python train.py --model="image classifier" --dataset="Sentinel-2 satellite tiles (TerraMesh)" --train_examples=145000 --image_size=24 --crop_scale_min=1 --horizontal_flip=true --translate=0.06 --rotation_deg=5 --targets=["main land cover"] --num_classes=9 --arch="preact_resnet" --norm="layernorm" --activation="relu" --depths=[5, 5, 5] --kernel_size=3 --stem="deep" --avg_pool_shortcut=true --widths=[64, 128, 256] --label_smoothing=0.1 --loss="binary_cross_entropy" --init="xavier_uniform" --residual_init="none" --optimizer="nadamw" --lr=0.002 --beta1=0.9 --beta2=0.95 --eps=1e-08 --grad_clip=1.0 --steps=18200 --batch_size=64 --epochs=8.0 --lr_schedule="step" --warmup_steps=910 --weight_decay=0.04
Rows from block 5 of a small image classifier, named by matrix and row number. Rows with one number belong to one channel. Each number is 128 + 32 x the weight over its row's rms, rounded and kept within 0 to 255. All counts start at 0. Numbers have three digits each.
Before each channel's rows are labels from the 100 images, of 14976, where the channel reaches its highest value: "strongest on" is what is common among them. Only what is clearly more common there than usual is listed. The data: Sentinel-2 satellite tiles (TerraMesh). In brackets: how many of the 100.
# convs0: first 3x3 conv, stride 2 (model.blocks.5.convs.0.weight, 128x64x3x3, each kernel summed), inputs 0-63
# convs1: second 3x3 conv (model.blocks.5.convs.1.weight, 128x128x3x3, transposed, each kernel summed), outputs 0-63

strongest on: clouds (43); main land cover: trees (43); main land cover: water (29)
convs0.75:064146123135119109110162144146150084143115165149111108157087100100168142131107185096117112177167138141181136142098157048152067102112138125122193067174176158094124094146120117126190135147142160
convs1.75:113119162101148105099069130122140119148160148109199127150130099210161156129156129073135109110163121106114128201099145102151129111115117063088154127052144125199176130096121135141189147137147105

strongest on: water (80); main land cover: water (59)
convs0.85:142167117157166143161111099106148157124150121167144137166170162141135152105136148117162160068110199131097147200125102102160151167137175111183163166127115092153176174132177176181106175125147094
convs1.85:166120156144128185092134125089146083173129170148098168137164131161145134129146184186142130141176139149170138124123112197125141150126129123149024149147167153109170149126133137138119054192179170

strongest on: trees (89)
convs0.12:123137133135182161113143199166134128054132150061139126073133136119129110126131125170167154179102123129159135067171186146068136161147140153153072152120170155122100127120122122097120102156081194
convs1.12:112146007093093149163141114177124166145161138099140156122158158124119140131156137121174141138135132128143133140145105135163134145071143153138146133143116127151112141146135147139023165143134126

strongest on: snow or ice (82); main land cover: snow or ice (75)
convs0.114:126142147197163148178125104157145147142165170126142139177097181189146166210184119208144171150188135140115122135152129158151162134146141176173141160132116120178134151144127167149124102126145135
convs1.114:095114104136107134091093120146103144193115178149182168091140133164147126112125083124136147088154149136160118100145146132136195140127128101078144121135152162148102153151196096103124140194135157

strongest on: bare ground (84); main land cover: bare ground (57)
convs0.76:129150131129153113111142069140128140175115158128130132094163187173139187138176128118162196123185142139124141113157082143156149097117136184145091156093181144144188126180156102153122098102202085
convs1.76:139147160121125197152140073153124177111171147126000157131149159020112142082133113185150133137125127137111101114108139151131091141156138149139108089141140144105154114138136132137110119141143130

strongest on: main land cover: water (28)
convs0.15:159118140139148184167180169149151169147169169124137136154179146140158176150110165124145159037154138171091135108126068119163161103173125150122150135165128142161127119154124142168143179130131043
convs1.15:139077167146164134126124123122109114186126177140154171122160128139085153107132052169135146038153151154149140103116147092140142167146154119066118121097167158124147145139167064069168101189157157

strongest on: main land cover: rangeland (44)
convs0.5:127077199140133182197153112140157125191190170152130138149110102178159126135115145151124104141141122082129067095120143148177184141181072118138127113156118151149137125076085105116109134137068147
convs1.5:149045148137167144157131129118067121172137177151147175079163164138144156144135152143178142059145145136160137092149151151131162147134145139110154138142146152107141144149158005000150132173152148

strongest on: trees (90); main land cover: trees (44)
convs0.125:088135140138138081089173140146143134145095132125119120141082175153156119152133136118191113155150075121167180093166159161111034110101139168144119166133103135057090120111147123110173208120125161
convs1.125:148169153114190151098031097169140166173126133073124149158129120108094131098133117165159095138119125065154107149104154157131105136155122069141135113086137169177101136128140165159149189170155162

strongest on: snow or ice (86); main land cover: snow or ice (79)
convs0.20:191125097161114132152140132137124181086146142132174179122135150161155173173160097150159160082164192153147112125144054136152138129142118151181149159115161094124144126173114129156123182147154040
convs1.20:151159164187117100126125161121141147103140107139143099110152115118083160158099124153081153177117144143150200147112164142101149120154113101171131201141179171164139190156102167175131155099172059

strongest on: crops (78); built area (76); main land cover: crops (42)
convs0.73:162140175156153136143123137162139147168170143149130143152124158179137157147183124129169177154188156134159162133169116138161189108146142215179137182131197173161171142121147145156144087117141115
convs1.73:178180131085128134160152089149152162152190151066050197134144160096146158111147121190163107171128114096120098109144146179149109134163118169157079129136153132105163113180153190188132107180163151

strongest on: trees (90); main land cover: trees (47)
convs0.74:071113158107121069144166124148136111126129117138111093114073159159157093119111120077162067146138080100155149098174157188110100134094114143081096146125115129067064118133097097109161210124151155
convs1.74:141152170175208171112051109180122163162099137139174139150132106106089135110110132138147129137105159097158126135122152162118122107148115077139185137046146169183093148134141158159170216173146147

strongest on: main land cover: rangeland (46)
convs0.45:124082191147126186204152114139153117184187159157128134154104106182163131137118145150121115143145123082131062106124146156174184139183080109130123118160123147161136137068084115113098135140075145
convs1.45:148040146136168146156130130120067122173131178148148177091166163136147156147131156143176142070147145138161134086150148152129160150137147136115157140142148151105136144151161000001148137175152153

strongest on: water (78); main land cover: water (65); clouds (37)
convs0.51:120144124178134125156137123087128123178072140126126147202122170096132173175151150172166162101157179156089181181112090090148116131165145148171179110133115090162115171118135187149179132122101098
convs1.51:148087119129146143106086147132141100158076172139152171161169172148141150157061018142189115142161138112149153141146134109080160151159157139119155155158127105145122132160137102146129141153134099

strongest on: main land cover: rangeland (52)
convs0.22:123075186155161178210157114145153122173198171139110143131115133150168127141108138144114111139146101091132067093118127134178201135167075125150135114139123141143149097075103091141101137127060137
convs1.22:138047149139164140154133132106066111169140174150142169067160160147146151142132152144172138054141148139160140087146144157129166144127145140107151137143146151101154144141154012000155125172151146

strongest on: trees (92); main land cover: trees (62)
convs0.10:174088130123142085054148075126097150144023121153146177086137104162143173153137107115102094151130075129134155107159129175131067149087096156079101174103117148113127131109131088111153157139129120
convs1.10:116179149156222166069159156116117124189095164143081173130145155106134135119077159128164150166144129135152113102138148190084106081147090123156107114171074154133105128149170181183143149167144176

strongest on: main land cover: trees (41)
convs0.121:070106160116115088159173113154151113134136124131112104116071158152170099129114135065153080152142077107152148100176155196107114144102103142092096144133107132082065114133086099092166215128127155
convs1.121:137148166170214168117051118175117163159093146125185152149139117112102143125111143134153139139109154111154129137129148158113125103147126074140196140041132155187086140131136152157166215167137142

strongest on: bare ground (66); main land cover: bare ground (43)
convs0.35:182136179105168141128107140144144155127141153125124135100203165166133172163180133120152202115162153147148128108171113140123150102124136192156142134131168215164152173139140170138131090071172121
convs1.35:170181142121099168127129079163177178129146145135048139132143174096111162073150078242175126108126176134121098131126129137151117143119140144127032072139185142117154118157125172126107110145160126

strongest on: main land cover: rangeland (73)
convs0.99:160093207152125119156073107154121096218161099151109139169072106184121112159105095100163147138178144124136144119119126151131170143139112135136089172178141162142152128144088127108142037144119129
convs1.99:143073112120159168173145160139045148143163161156115175126159184119168147160136151148193128142128139122166160045166158195139140122153127165176128155155119133072136129183151024089126133154149150

strongest on: built area (63); main land cover: built area (27)
convs0.94:119160108099171141154147085111130092108162156173134126073082126142137177089108088182172150121122173097106083173113129153181147133112160121156173126084150093150188134075179124178093181126121116
convs1.94:154074144173150171070101140037134024147143143155111150132157136164144131130148200153114116130136155142175147134102158170136125085112136094141097135158164166130177143146133147133133024159167124

strongest on: bare ground (82); main land cover: bare ground (57)
convs0.27:166145172152167122150119147170154152149157169158136150137173168186150169157182134114170168132165159125159143106167115137125155106145145196189136175151177191132152173124130163150127083096175119
convs1.27:159205155124064160144147102166191177127169152121066156148113138079109158084167068214167127114147144131100102134129135122168073174115172145137059098154162125121166113125138184142120089126106143

strongest on: main land cover: crops (47)
convs0.40:177150128097150117136082152149140105081136113126186159069129096148097127133126151181130107161103116139123076085147148160057152180063146116138081144112124121145144157167135149045095104182160152
convs1.40:121148114192041093172168142175143176160166091128119129107139123098092137129169106085094175140107104160119144117082124112176113152122119154139134136115089112126070141142140150141089167151132131

strongest on: trees (92); main land cover: trees (54)
convs0.59:137138149158158157083136202160165136071130174077138115085123173148122114143116131173174190172128118123168150066167159147073106155122142146151081141099177165115103127089114126095118124162087166
convs1.59:113154042098080177156143121195119181120170114101130143113149136127107134142154132122144132158128142113136137154131104141161105137084131153156146141149117120163112138142130159156025181128106129

strongest on: bare ground (49)
convs0.90:178144143080147144136144112153134179086130156107122091121212174149140127157128164156164211112125133205148100136166091131138121120139147145133136105131133204174140163143130154171109149058120100
convs1.90:164153156142103160118134091149156141163138152137086153140137159088103136081150079222144145078139159153140107087119145107154126167135154126088029083132196159090145146155152125082119096171178135

strongest on: main land cover: rangeland (74)
convs0.112:147125156117115124149124116133089102220137100079136109227134143196119097107102121159176112160104133157143091093133169153054133142134114116168058113129130140148116144101097115086085137157117160
convs1.112:126089102144157156195139111163085168125144149163151147111165171101150124114127119122200140123097146122145120116138137134134115128116125154133162117180134128137072114183149070085079154127104124

strongest on: water (96); main land cover: water (89)
convs0.77:135145124160123125170148121131108116199113132098134125203107119138145121160135157141157141100132174162081184149107080113091147128189145142159120061146135104119136171145126207080198169137091088
convs1.77:164044117117159124100101149128146076128102166159162159173160181147148152160082047143179129151156142123136143153147139127100158157161171134119167156165129100158145114174107084139122151121128068

strongest on: trees (90)
convs0.63:117110105157168165130138168136141140067157118097089122100141168107138106125118111151164178207097133126184144093156217128098149150133132150173093144101200141111121112140096125118116114117098216
convs1.63:109147011080097166160144125163134159144155160118140161126170165129122154141151142139185142140150141132148132145141102139152130133067141156145145133142124125150123137141132150146039160138136128

strongest on: crops (89); built area (81); main land cover: crops (72)
convs0.98:128193122099141160082116166166114104075127185119149140041101080158109146129170079150109132174137103097141092136155173106139130123100189155113146102103122162113162134148163140117116058159129186
convs1.98:160150038111023111152147094168138170135187122065124149106162164138150129118197153116161142112136109136167136153154145156192134147132152151140113127153106126140133120177132149117067144127108129

strongest on: snow or ice (76); main land cover: snow or ice (71)
convs0.122:206092132141139142140094132135144163076157171152173182112158161183137206161129102149163164103140181145147102145099065116156149136159092125171143175117156117131120132152101130153127158152142056
convs1.122:142172137172043124112139164121160138104137128155169125151165130151143176148109153154125153171147171143156173161151154145102050065121114107166128170143173162172155172136119173174096151117157071

strongest on: bare ground (85); main land cover: bare ground (63)
convs0.19:157145159159166139155126119165151169148166134161146153144153170192153143140205103130159166136159174113159143149164113139143171115156145205192149193109183140144158159130158151168132089110148116
convs1.19:136153186154052112144129098118192150125184163120081187184116097104129182109143152143153118141181151148140111130116127145146098143089157144126036146094158146135175149115162168144116080140086150

strongest on: main land cover: water (44)
convs0.119:136159156134143142120125147150196099121117182146197155151121095167121148129180193215115108139135145151116083165150149113157116171120157158160170155178111129122143161196151165117133104161176151
convs1.119:125137112185034085142144131154155159157154108129147133078153117159165135122197166069094163095153117159155132163098116149183138141134143137112122135115073093155146122130130137097103162136102135

strongest on: water (74); main land cover: water (49)
convs0.56:135156160149143082128149104113134125184050106148137165171095139160141149134165142110192149100123150141092198167149097160151109121156148162174159157140106131131148170170159181143190170126070105
convs1.56:161143138110179141064100119126166098153064187145123178186143173118127140136074038178179126137156155115146114141140151147089146148158169153135116124157150147141124129155130138151129137135157146

strongest on: bare ground (78); main land cover: bare ground (56)
convs0.96:165151161161156143146124140160157146146150150161135148142190171193148159144191130113171171133160148133154145132167117147138156096147148194190140176148171222125150154103138154151136093097159116
convs1.96:173207144119067140139162122162178180109168147142053142141097153075127160095165089213169145132146143142096104135131137121168073150124171141148061098155160130114157114143137186142110097113147108

strongest on: main land cover: water (31)
convs0.41:112167144176154139170155128142145096154150185158141078175098190193157153131196160187133108142166170175121142153185104141154143159145169160129136174146104134170141156150160140125115145119173101
convs1.41:114124147177106101109148142134138105192093085143151144129093071144103094144138161083053178138148127169153121122115141097134160191130149107128105130082106131101121167110209124144130107218194154

strongest on: bare ground (58); main land cover: rangeland (52)
convs0.97:209102113118113133132145141148165183091133188143143170111192153167160209159127127096139163124122201162172106135148096141130138062158115125156155145116172144132152140119091134165123125099163088
convs1.97:209167149137075144114155141113165124114135140124121143152139138114124171129125105218144154151146152146127139150151166116129043139124165115134053156143197163150140161122140161152107112142154064

strongest on: snow or ice (47); main land cover: trees (41)
convs0.38:108136136154174092119166173117167052100117155167102099162137134113168156058097164131122126158120189100168135161086126141155124119116127128137187095136204138125142097154130093158187120156193126
convs1.38:049082157154104135076119143042137039119143157138166139152148105203168139136142163108126120128140139134144137162145154142132125036106121090129126136102147134156182127101126144155158069146141107

strongest on: trees (88); main land cover: trees (48)
convs0.104:050126173143121089130166146161148093145125152137097095132090144173160116134108133063149085154156115105163136089157163166129069123110122146122133106150128147061056129133091131110170216125141159
convs1.104:150137170153197138104055125163115158121115096129186101149091071152118134118122126083108115127117129074125131169086147151125130104147110069135188136043129139207141118110114143143187213128119121

strongest on: water (85); main land cover: water (78)
convs0.106:124152108141153132160135099054131108139072122098142102166120097114129114064145142141155136104117162155121169163131123054095065151142158143162140082125088063149134175192151172104181164135091125
convs1.106:173097120099151131051141125101167055153049158132159160178150145143120157149112130136141131157174121149136111151137142127116171167154175115135133128154128114146124121154147115146122127156155130

strongest on: main land cover: trees (43)
convs0.23:156116142163114167172162102143133151137169111186144139157180156182163100083160122164188158159146176140150161184149138160205165124170107163196144183110126134153126137130110156168143142135129142
convs1.23:134114041017156160145137111133121133148132170119164151142165149147145164125138136132132147135166150137128097141139117150140125125061133140128145102123128122163135122125091131150061156119131107

strongest on: main land cover: rangeland (41)
convs0.80:139113185123165056137115158168097124148155142143123135121114150189131105144110120183159162193138103172170139063150178163082152160126112155142058158112187141143104115103098082121123125151111172
convs1.80:109132042098144154167143122167106158152147156108138170116156173117125138138139156147187131161112149118148137135171104152138134128066131162157155141140112112148105149172140146151045168162159135

strongest on: main land cover: water (49); main land cover: snow or ice (33)
convs0.11:139153146160129122155123124113127127204127121096141160188097127180130128158134135183199162077147179171065169142111066105098145129151136132180107099151121108126150161157131172091170135148124062
convs1.11:168029103128137113112143161127134085151101177200153161158148188133149158163103069147181139152155127134125151135163140148119153167166179136126148161183114102138139127171133060125111139151125095

strongest on: trees (94); clouds (55); main land cover: trees (48)
convs0.60:179142136131132119108114197108135163148087095167141185208101112158126110148145077093104158140116073108191178159139128139115128122150164184087163144109170096098155123155145179150151071151137135
convs1.60:159176149041128156085085132136150143171119157070114169153150154130148143125128110155177115134145153109152107151145142108127122163136140097122092124149152153135125156127150170160149122176184187

strongest on: trees (94); main land cover: trees (45)
convs0.113:146155175172091103126136123123104148173147158155142152189109116197119169160184095118151171118130148148149174141160103150160173125144155230160160180122166104144168135117151166152163130134155108
convs1.113:160173146080128131063106154129141130175113177135122182148152162115151142155122089157183110133124166114143118127191128093117131151125151090124106142134157139131141150149162170164127120156170164

strongest on: main land cover: crops (45)
convs0.107:183147175133098185116138131176140082086142127115168105126144141124103089099111147180188123164089141140134116129141176161066177147169131115160051116122129143155133170172125158113080101179155170
convs1.107:143114125149080158191155157187147194155168147149125153132160160106167174162153103114139163109143148140153146134181172106159097151147108161142134145127127165128086103160126101080088167117047136

strongest on: built area (78); crops (76); main land cover: crops (49)
convs0.31:118183126093136154076130166168123122075136205127145146052102097160115141126162086184134152165144081085147094136147178106143123128122179163111150113122137171088152109113155112133106067155123187
convs1.31:155155038104032130150149108169134173128192131079122151102162165137152140134184153120175134124133130127164143156159144151179127138150145150145119144159099127149133120190118154127062152116099115

strongest on: clouds (53); main land cover: trees (43)
convs0.6:123145162202136153157125137134119159124155172130135120172114184176142175232181068150147184136185134142122140132152121147146158127154137178189150169107138110178135152116128162146121094127139135
convs1.6:120163117119124174105120124152117149166110183143166184101166156149104118112106048149195126120147158120150151092148129125115183139112126132130141151151155141147104157134160136137143137188137147

strongest on: water (80); main land cover: water (73)
convs0.1:139138155152167096155149129102139131176021094152128165190114142129149141143137151106177127137119153119138207174145114173141090132178134138151170147148122129127117161160149180140204177133098120
convs1.1:144140139091179152069083123131164105153053180105135175183159154136142133133063034167179115142157138098151123153142144148081143143155149111134132135141139129152123129149142142157139144152144150

strongest on: clouds (37); main land cover: water (28)
convs0.25:123149144187143112152124130102126124176093157137134129233118170115130171197154147137141152110179163160113177182105109092141147139179144156161178111144130094160104153135132188151185130121093115
convs1.25:150103137117138150118087134131144109155078169132155167162166169153137148147057008153180117138154156112152145143137133089073162149148146141121149151149150113145132129158145112142137141152133099

strongest on: snow or ice (70); main land cover: snow or ice (46)
convs0.93:151140156164132156150121122146168168155167133154123164143157165190143170163177108100157194124180159135159154111170135140133178109153141200190119180097181180151155148118133137153124083114154138
convs1.93:198179134124089157152174162150123176100186163131073170119151189110161140108140139190177141149110116145134106107147131137143092087108133125160104108137163170132140098192122174158144121149170085

strongest on: crops (75); main land cover: crops (59)
convs0.61:134159159111170215148127135137188117109121144078144105152153112155117132160140174129090110139112137167116116131144130092096126150177172120144129133151090137134144170244160178079130107123195124
convs1.61:168146092144039075135167084141164141185146083100105134142111114143152085077197136139096148107150057154149104139137152130196117176110159152131081090132117150117142134118176149120079122192156167