From a checkpoint of a small image classifier: widths [64, 128, 256].
Rows from block 11 of a small image classifier, named by matrix and row number. Rows with one number belong to one channel. Each number is 128 + 24 x the weight over its row's rms, rounded and kept within 0 to 255. All counts start at 0. Numbers have three digits each. After the name is the row's rms in percent of the matrix's.
After each channel's rows are labels from the 100 images, of 14976, where the channel reaches its highest value: "top examples" is what is common among them; "peak on" is the class under the peak. Only what is clearly more common there than usual is listed. The data: Sentinel-2 satellite tiles (TerraMesh).
# convs0: first 3x3 conv (model.blocks.11.convs.0.weight, 256x256x3x3, each kernel summed), inputs 140-159
# convs1: second 3x3 conv (model.blocks.11.convs.1.weight, 256x256x3x3, transposed, each kernel summed), outputs 140-159

convs0.25 113:121160167114125132160120137126145198150107099179128126153113
convs1.25 135:134150153134141084149157154131147147154130161139124143106141
top examples: trees; clouds; main land cover: trees
peak on: trees

convs0.91 093:134147143176159127158146138114119120171085149153137097165148
convs1.91 118:128144141136115122142153154150118142125153131109130108169147
top examples: trees; clouds; main land cover: trees
peak on: clouds

convs0.27 102:151142116110124160137170165156152102126160157130154142106127
convs1.27 136:136152148127130139142147142135159139125150142148149141099127
top examples: water; main land cover: water; clouds
peak on: water

convs0.140 121:129141142126125176129128138116132131119120102144137167159123
convs1.140 118:136158135133170108155135124134146148148162148138143147159163
top examples: water; main land cover: water
peak on: water

convs0.238 101:149135174146137085138109135079155194128106130137151128148116
convs1.238 117:121178145166133101173142144122144148129094145129106119156152
top examples: trees; clouds; main land cover: trees
peak on: trees

convs0.218 095:143129167138147077128093118085157175149115140139145135136135
convs1.218 118:140167151152131118167132142108176156169100138165146112141146
top examples: trees; clouds; main land cover: trees
peak on: trees

convs0.89 103:142130180151146104135110131105150200119127134128148121154135
convs1.89 124:126186139166131113176147152134131141093116135120111124168159
top examples: trees; clouds; main land cover: trees
peak on: trees; clouds

convs0.70 112:149128125152148124131150149138135110154133149108108155153156
convs1.70 136:157125149106151111119151148155135125136140150061158156112150
top examples: built area; crops; clouds; main land cover: built area
peak on: built area

convs0.77 106:110159166114130139160124132132136193133117104176120135147125
convs1.77 120:146159152142135087145163156146164144156137163125124148099143
top examples: trees; main land cover: trees; clouds
peak on: trees

convs0.85 087:136166142140123136140137138149134123142121127140130137159118
convs1.85 080:159161149088158116175151134128183119153176163166178137136142
top examples: water; clouds; main land cover: water
peak on: water

convs0.217 100:115163151125126154140141150149123151128125116138116142147116
convs1.217 055:150163200101125123138137126159175134166145141157154143109147
top examples: water; main land cover: water; clouds
peak on: water

convs0.124 111:128147119123135087133138140122159098120132122115122146152103
convs1.124 135:145098130094155085087160153115151109147150152093132164168151
top examples: built area; main land cover: built area; crops; water
peak on: built area

convs0.245 113:103165152107133135157122129136120128136127080167122136154112
convs1.245 108:148132139106133083138162160131150131163153165158153147102155
top examples: trees; main land cover: trees
peak on: trees

convs0.33 094:127163145143124139135137146154125136125128115141127136155121
convs1.33 067:155157157115148127166166148131188118156170155152173144155150
top examples: water; main land cover: water; clouds
peak on: water

convs0.87 121:092165130117110122156111124136124139141128084170117133141107
convs1.87 144:148139153118141077139161162132159140157132161158140149106158
top examples: trees; main land cover: trees
peak on: trees

convs0.205 093:132164144137122140137138140150123138142127128137126133150124
convs1.205 076:136153157094141134155156140164176120167142141159170139134126
top examples: water; clouds; main land cover: water
peak on: water

convs0.207 114:141127163166148127130148149132139179119131139124141119129158
convs1.207 131:136172136147126120166149150142122137081140132114123119168156
top examples: trees; clouds; main land cover: trees
peak on: clouds

convs0.75 118:139132152120130187125126134123137136109128107145147163155129
convs1.75 126:122156133161150140161128126153093149125164146147121127105156
top examples: water; main land cover: water
peak on: water

convs0.248 091:125163149135123149136140147152121152130128122140119130149124
convs1.248 053:120153162087125105154146155187175135164113137118130129133147
top examples: snow or ice; main land cover: trees; clouds
peak on: trees

convs0.154 100:116163148133124155137147146150121144124130116143112140151119
convs1.154 042:136183169097127127136133132166187145162177133140147155111136
top examples: clouds; main land cover: trees; main land cover: water
peak on: trees; water

convs0.177 121:138153142140131186149145150148153173148132136145150154134143
convs1.177 104:123190149139108114168147142134164146135143143102133152109100
top examples: main land cover: trees; clouds; main land cover: water
peak on: trees; water

convs0.174 152:144156143154139161157125128126154170162118141158156148154152
convs1.174 126:126186128148120092168139132140140130133137149124125151128106
top examples: trees; main land cover: trees; clouds
peak on: trees

convs0.1 101:138153088117095167154171166157145107124160149147142130115111
convs1.1 129:130148129118124146101167158137178118121159136123152149099127
top examples: water; main land cover: water; flooded vegetation
peak on: water

convs0.227 098:134147122116134127152168174158149144146146149152119143152123
convs1.227 107:134150161128136130113159144166138129149152182111155121150148
top examples: water; main land cover: water
peak on: water

convs0.102 075:140147147117131134120134146145109136148143108128122132165107
convs1.102 104:116130161091123137123151149154130132157176157112147130136150
top examples: snow or ice; main land cover: snow or ice
peak on: snow or ice

convs0.101 094:143131164140149073129093114087158180156104137136144136144128
convs1.101 113:137170151151123122168131141112170157171105137161143112137147
top examples: trees; clouds; main land cover: trees
peak on: trees

convs0.203 088:136158104164142124168153155137118129174120148135134118127153
convs1.203 122:125126112117096091125135140157115118161163141145125094145112
top examples: trees; clouds; main land cover: trees
peak on: trees; clouds

convs0.244 125:143157150141132172150139151142160183151120133157154153160136
convs1.244 112:126196142147112107174149138135158141148135163104138148109095
top examples: main land cover: trees; clouds
peak on: trees

convs0.167 100:116163150129122158138138144147117142119127119144113140154118
convs1.167 047:113182139116137095166151133193145142161134149134137140143159
top examples: water; main land cover: water
peak on: water

convs0.96 106:136153087120094167155165162156143104125159149145142129115116
convs1.96 130:131145131118127144102166158136176119122160134127152151100127
top examples: water; main land cover: water; flooded vegetation
peak on: water

convs0.180 103:125155093156142102181120118156107157153141143138118140151116
convs1.180 128:138108114126112094089149146176106115162153168083131108144144
top examples: bare ground; snow or ice; main land cover: bare ground
peak on: bare ground

convs0.193 101:163134133141114158139145149156107112164137102121118103157132
convs1.193 114:145128160105131135117146138161129137141176157073146129130149
top examples: clouds
peak on: clouds

convs0.147 095:138133095141159133119141139109175106133112132080120166151115
convs1.147 142:126112131095162101103147145107156129131128133099119163164131
top examples: built area; trees; water; crops
peak on: built area

convs0.66 095:141086144124164101109093108132133070132137135111131144166142
convs1.66 113:137067152097108143100150153161139160172147149167157080119145
top examples: snow or ice
peak on: trees

convs0.246 121:122147118155123111159107101155120149191149142154134106125129
convs1.246 161:136138113125145076146145147146115107165124159126130124129140
top examples: bare ground; snow or ice; main land cover: rangeland; main land cover: bare ground
peak on: bare ground

convs0.249 101:088113140142162120128154142163080101112123167090098090155136
convs1.249 128:130086160092110123089132132145129158153152139095131134140168
top examples: clouds; snow or ice; main land cover: clouds
peak on: clouds

convs0.71 114:105166132105118128159129137142114120134127086164120136154102
convs1.71 111:149142172102128088133159160139164143168137160158139146089147
top examples: trees; main land cover: trees
peak on: trees

convs0.28 098:127156116168144120169159151128118129178113147141126109134151
convs1.28 128:124145117113114095145142144149115128142171140156135097149108
top examples: trees; clouds; main land cover: trees
peak on: clouds

convs0.15 096:143133166139143077134093117081159185155104139141148136141118
convs1.15 115:135177150159131116176131140109172156168097140158136119149147
top examples: trees; clouds; main land cover: trees
peak on: trees

convs0.183 110:151122148141127155120117115095153112136127136148158170145146
convs1.183 136:153144149144145135170124124136119156137154132174162136112148
top examples: water; clouds; main land cover: water
peak on: water

convs0.160 097:138150088114100159155177167159147108121162152145141131126110
convs1.160 130:130147127117125145104166159133183119120155136119150151106127
top examples: water; main land cover: water; flooded vegetation
peak on: water

convs0.38 104:110133153149137147135127134157116154094158116158126113188135
convs1.38 111:142130120141122091150119110140123125149113147130141117162161
top examples: crops; main land cover: crops
peak on: crops

convs0.190 085:131155088116104166157183177155147106104157144139139130112106
convs1.190 143:118141129114124150090170173135181116114166119112147152116123
top examples: water; main land cover: water; flooded vegetation
peak on: water

convs0.99 089:142126112085124132130188185160141093113168162124135127125115
convs1.99 140:130145151129132143126151146138165133119151146142147142103134
top examples: water; main land cover: water
peak on: water

convs0.214 089:118166150136125145139141150144120152130124117142118121147116
convs1.214 060:135137160120136110141168139138189104140196126151162157140158
top examples: snow or ice; main land cover: water
peak on: water

convs0.187 123:101163135114116126158124137134120135129128077169127139156106
convs1.187 120:147143162116134082137157154125158144168136163162133146100149
top examples: trees; main land cover: trees
peak on: trees

convs0.144 101:114160147129124164138138145148119144120124117141115140150118
convs1.144 052:122194146143144111138156149190164137188134139164125140115172
top examples: bare ground; main land cover: bare ground; main land cover: water
peak on: bare ground; water

convs0.44 089:140104129091127138113193181164133095109172163102133118121118
convs1.44 141:125146147130130141123155149146162125109160149139145144106135
top examples: water; main land cover: water; clouds
peak on: water

convs0.104 114:150131169169149091137114126084149186131117136132157128143137
convs1.104 128:121177134164128106169150151139128140109119138120111124166157
top examples: trees; clouds; main land cover: trees
peak on: trees; clouds

convs0.155 098:148131152134133154124120130115144124133125124160152171141152
convs1.155 120:155146145138143131161129130142114147142159141161140136089152
top examples: water; main land cover: water; clouds
peak on: water

convs0.95 098:119163148135123150137140147153126146119130118138115137153121
convs1.95 034:127141169099133101158146136156193138145157140145156150144151
top examples: trees; water; main land cover: trees
peak on: trees

convs0.17 082:142154146145121128133136145143135138121133116120134151159134
convs1.17 087:157119167136139139175147147133149153167162132185176133113141
top examples: water; clouds; main land cover: water
peak on: water

convs0.35 133:129156131120144092175125117122120097111147125131122126157129
convs1.35 127:122097134152113115132184162150129142151167153154142107132114
top examples: snow or ice; main land cover: snow or ice
peak on: snow or ice

convs0.255 094:136148087116102161156174168159147106120165149142138130118106
convs1.255 132:130146129116130146102170165133181120119156131122149150108127
top examples: water; main land cover: water; flooded vegetation
peak on: water

convs0.210 108:128146099166147112166138136158092112160136150134128118138135
convs1.210 138:124113098112117079117136138161106108157145154114116103151144
top examples: bare ground; snow or ice; main land cover: bare ground
peak on: bare ground

convs0.163 093:145156134132130138149185184153132101129138142136129144140142
convs1.163 117:118157150118125173133170163153145132139173151145159120135118
top examples: water; main land cover: water; clouds
peak on: water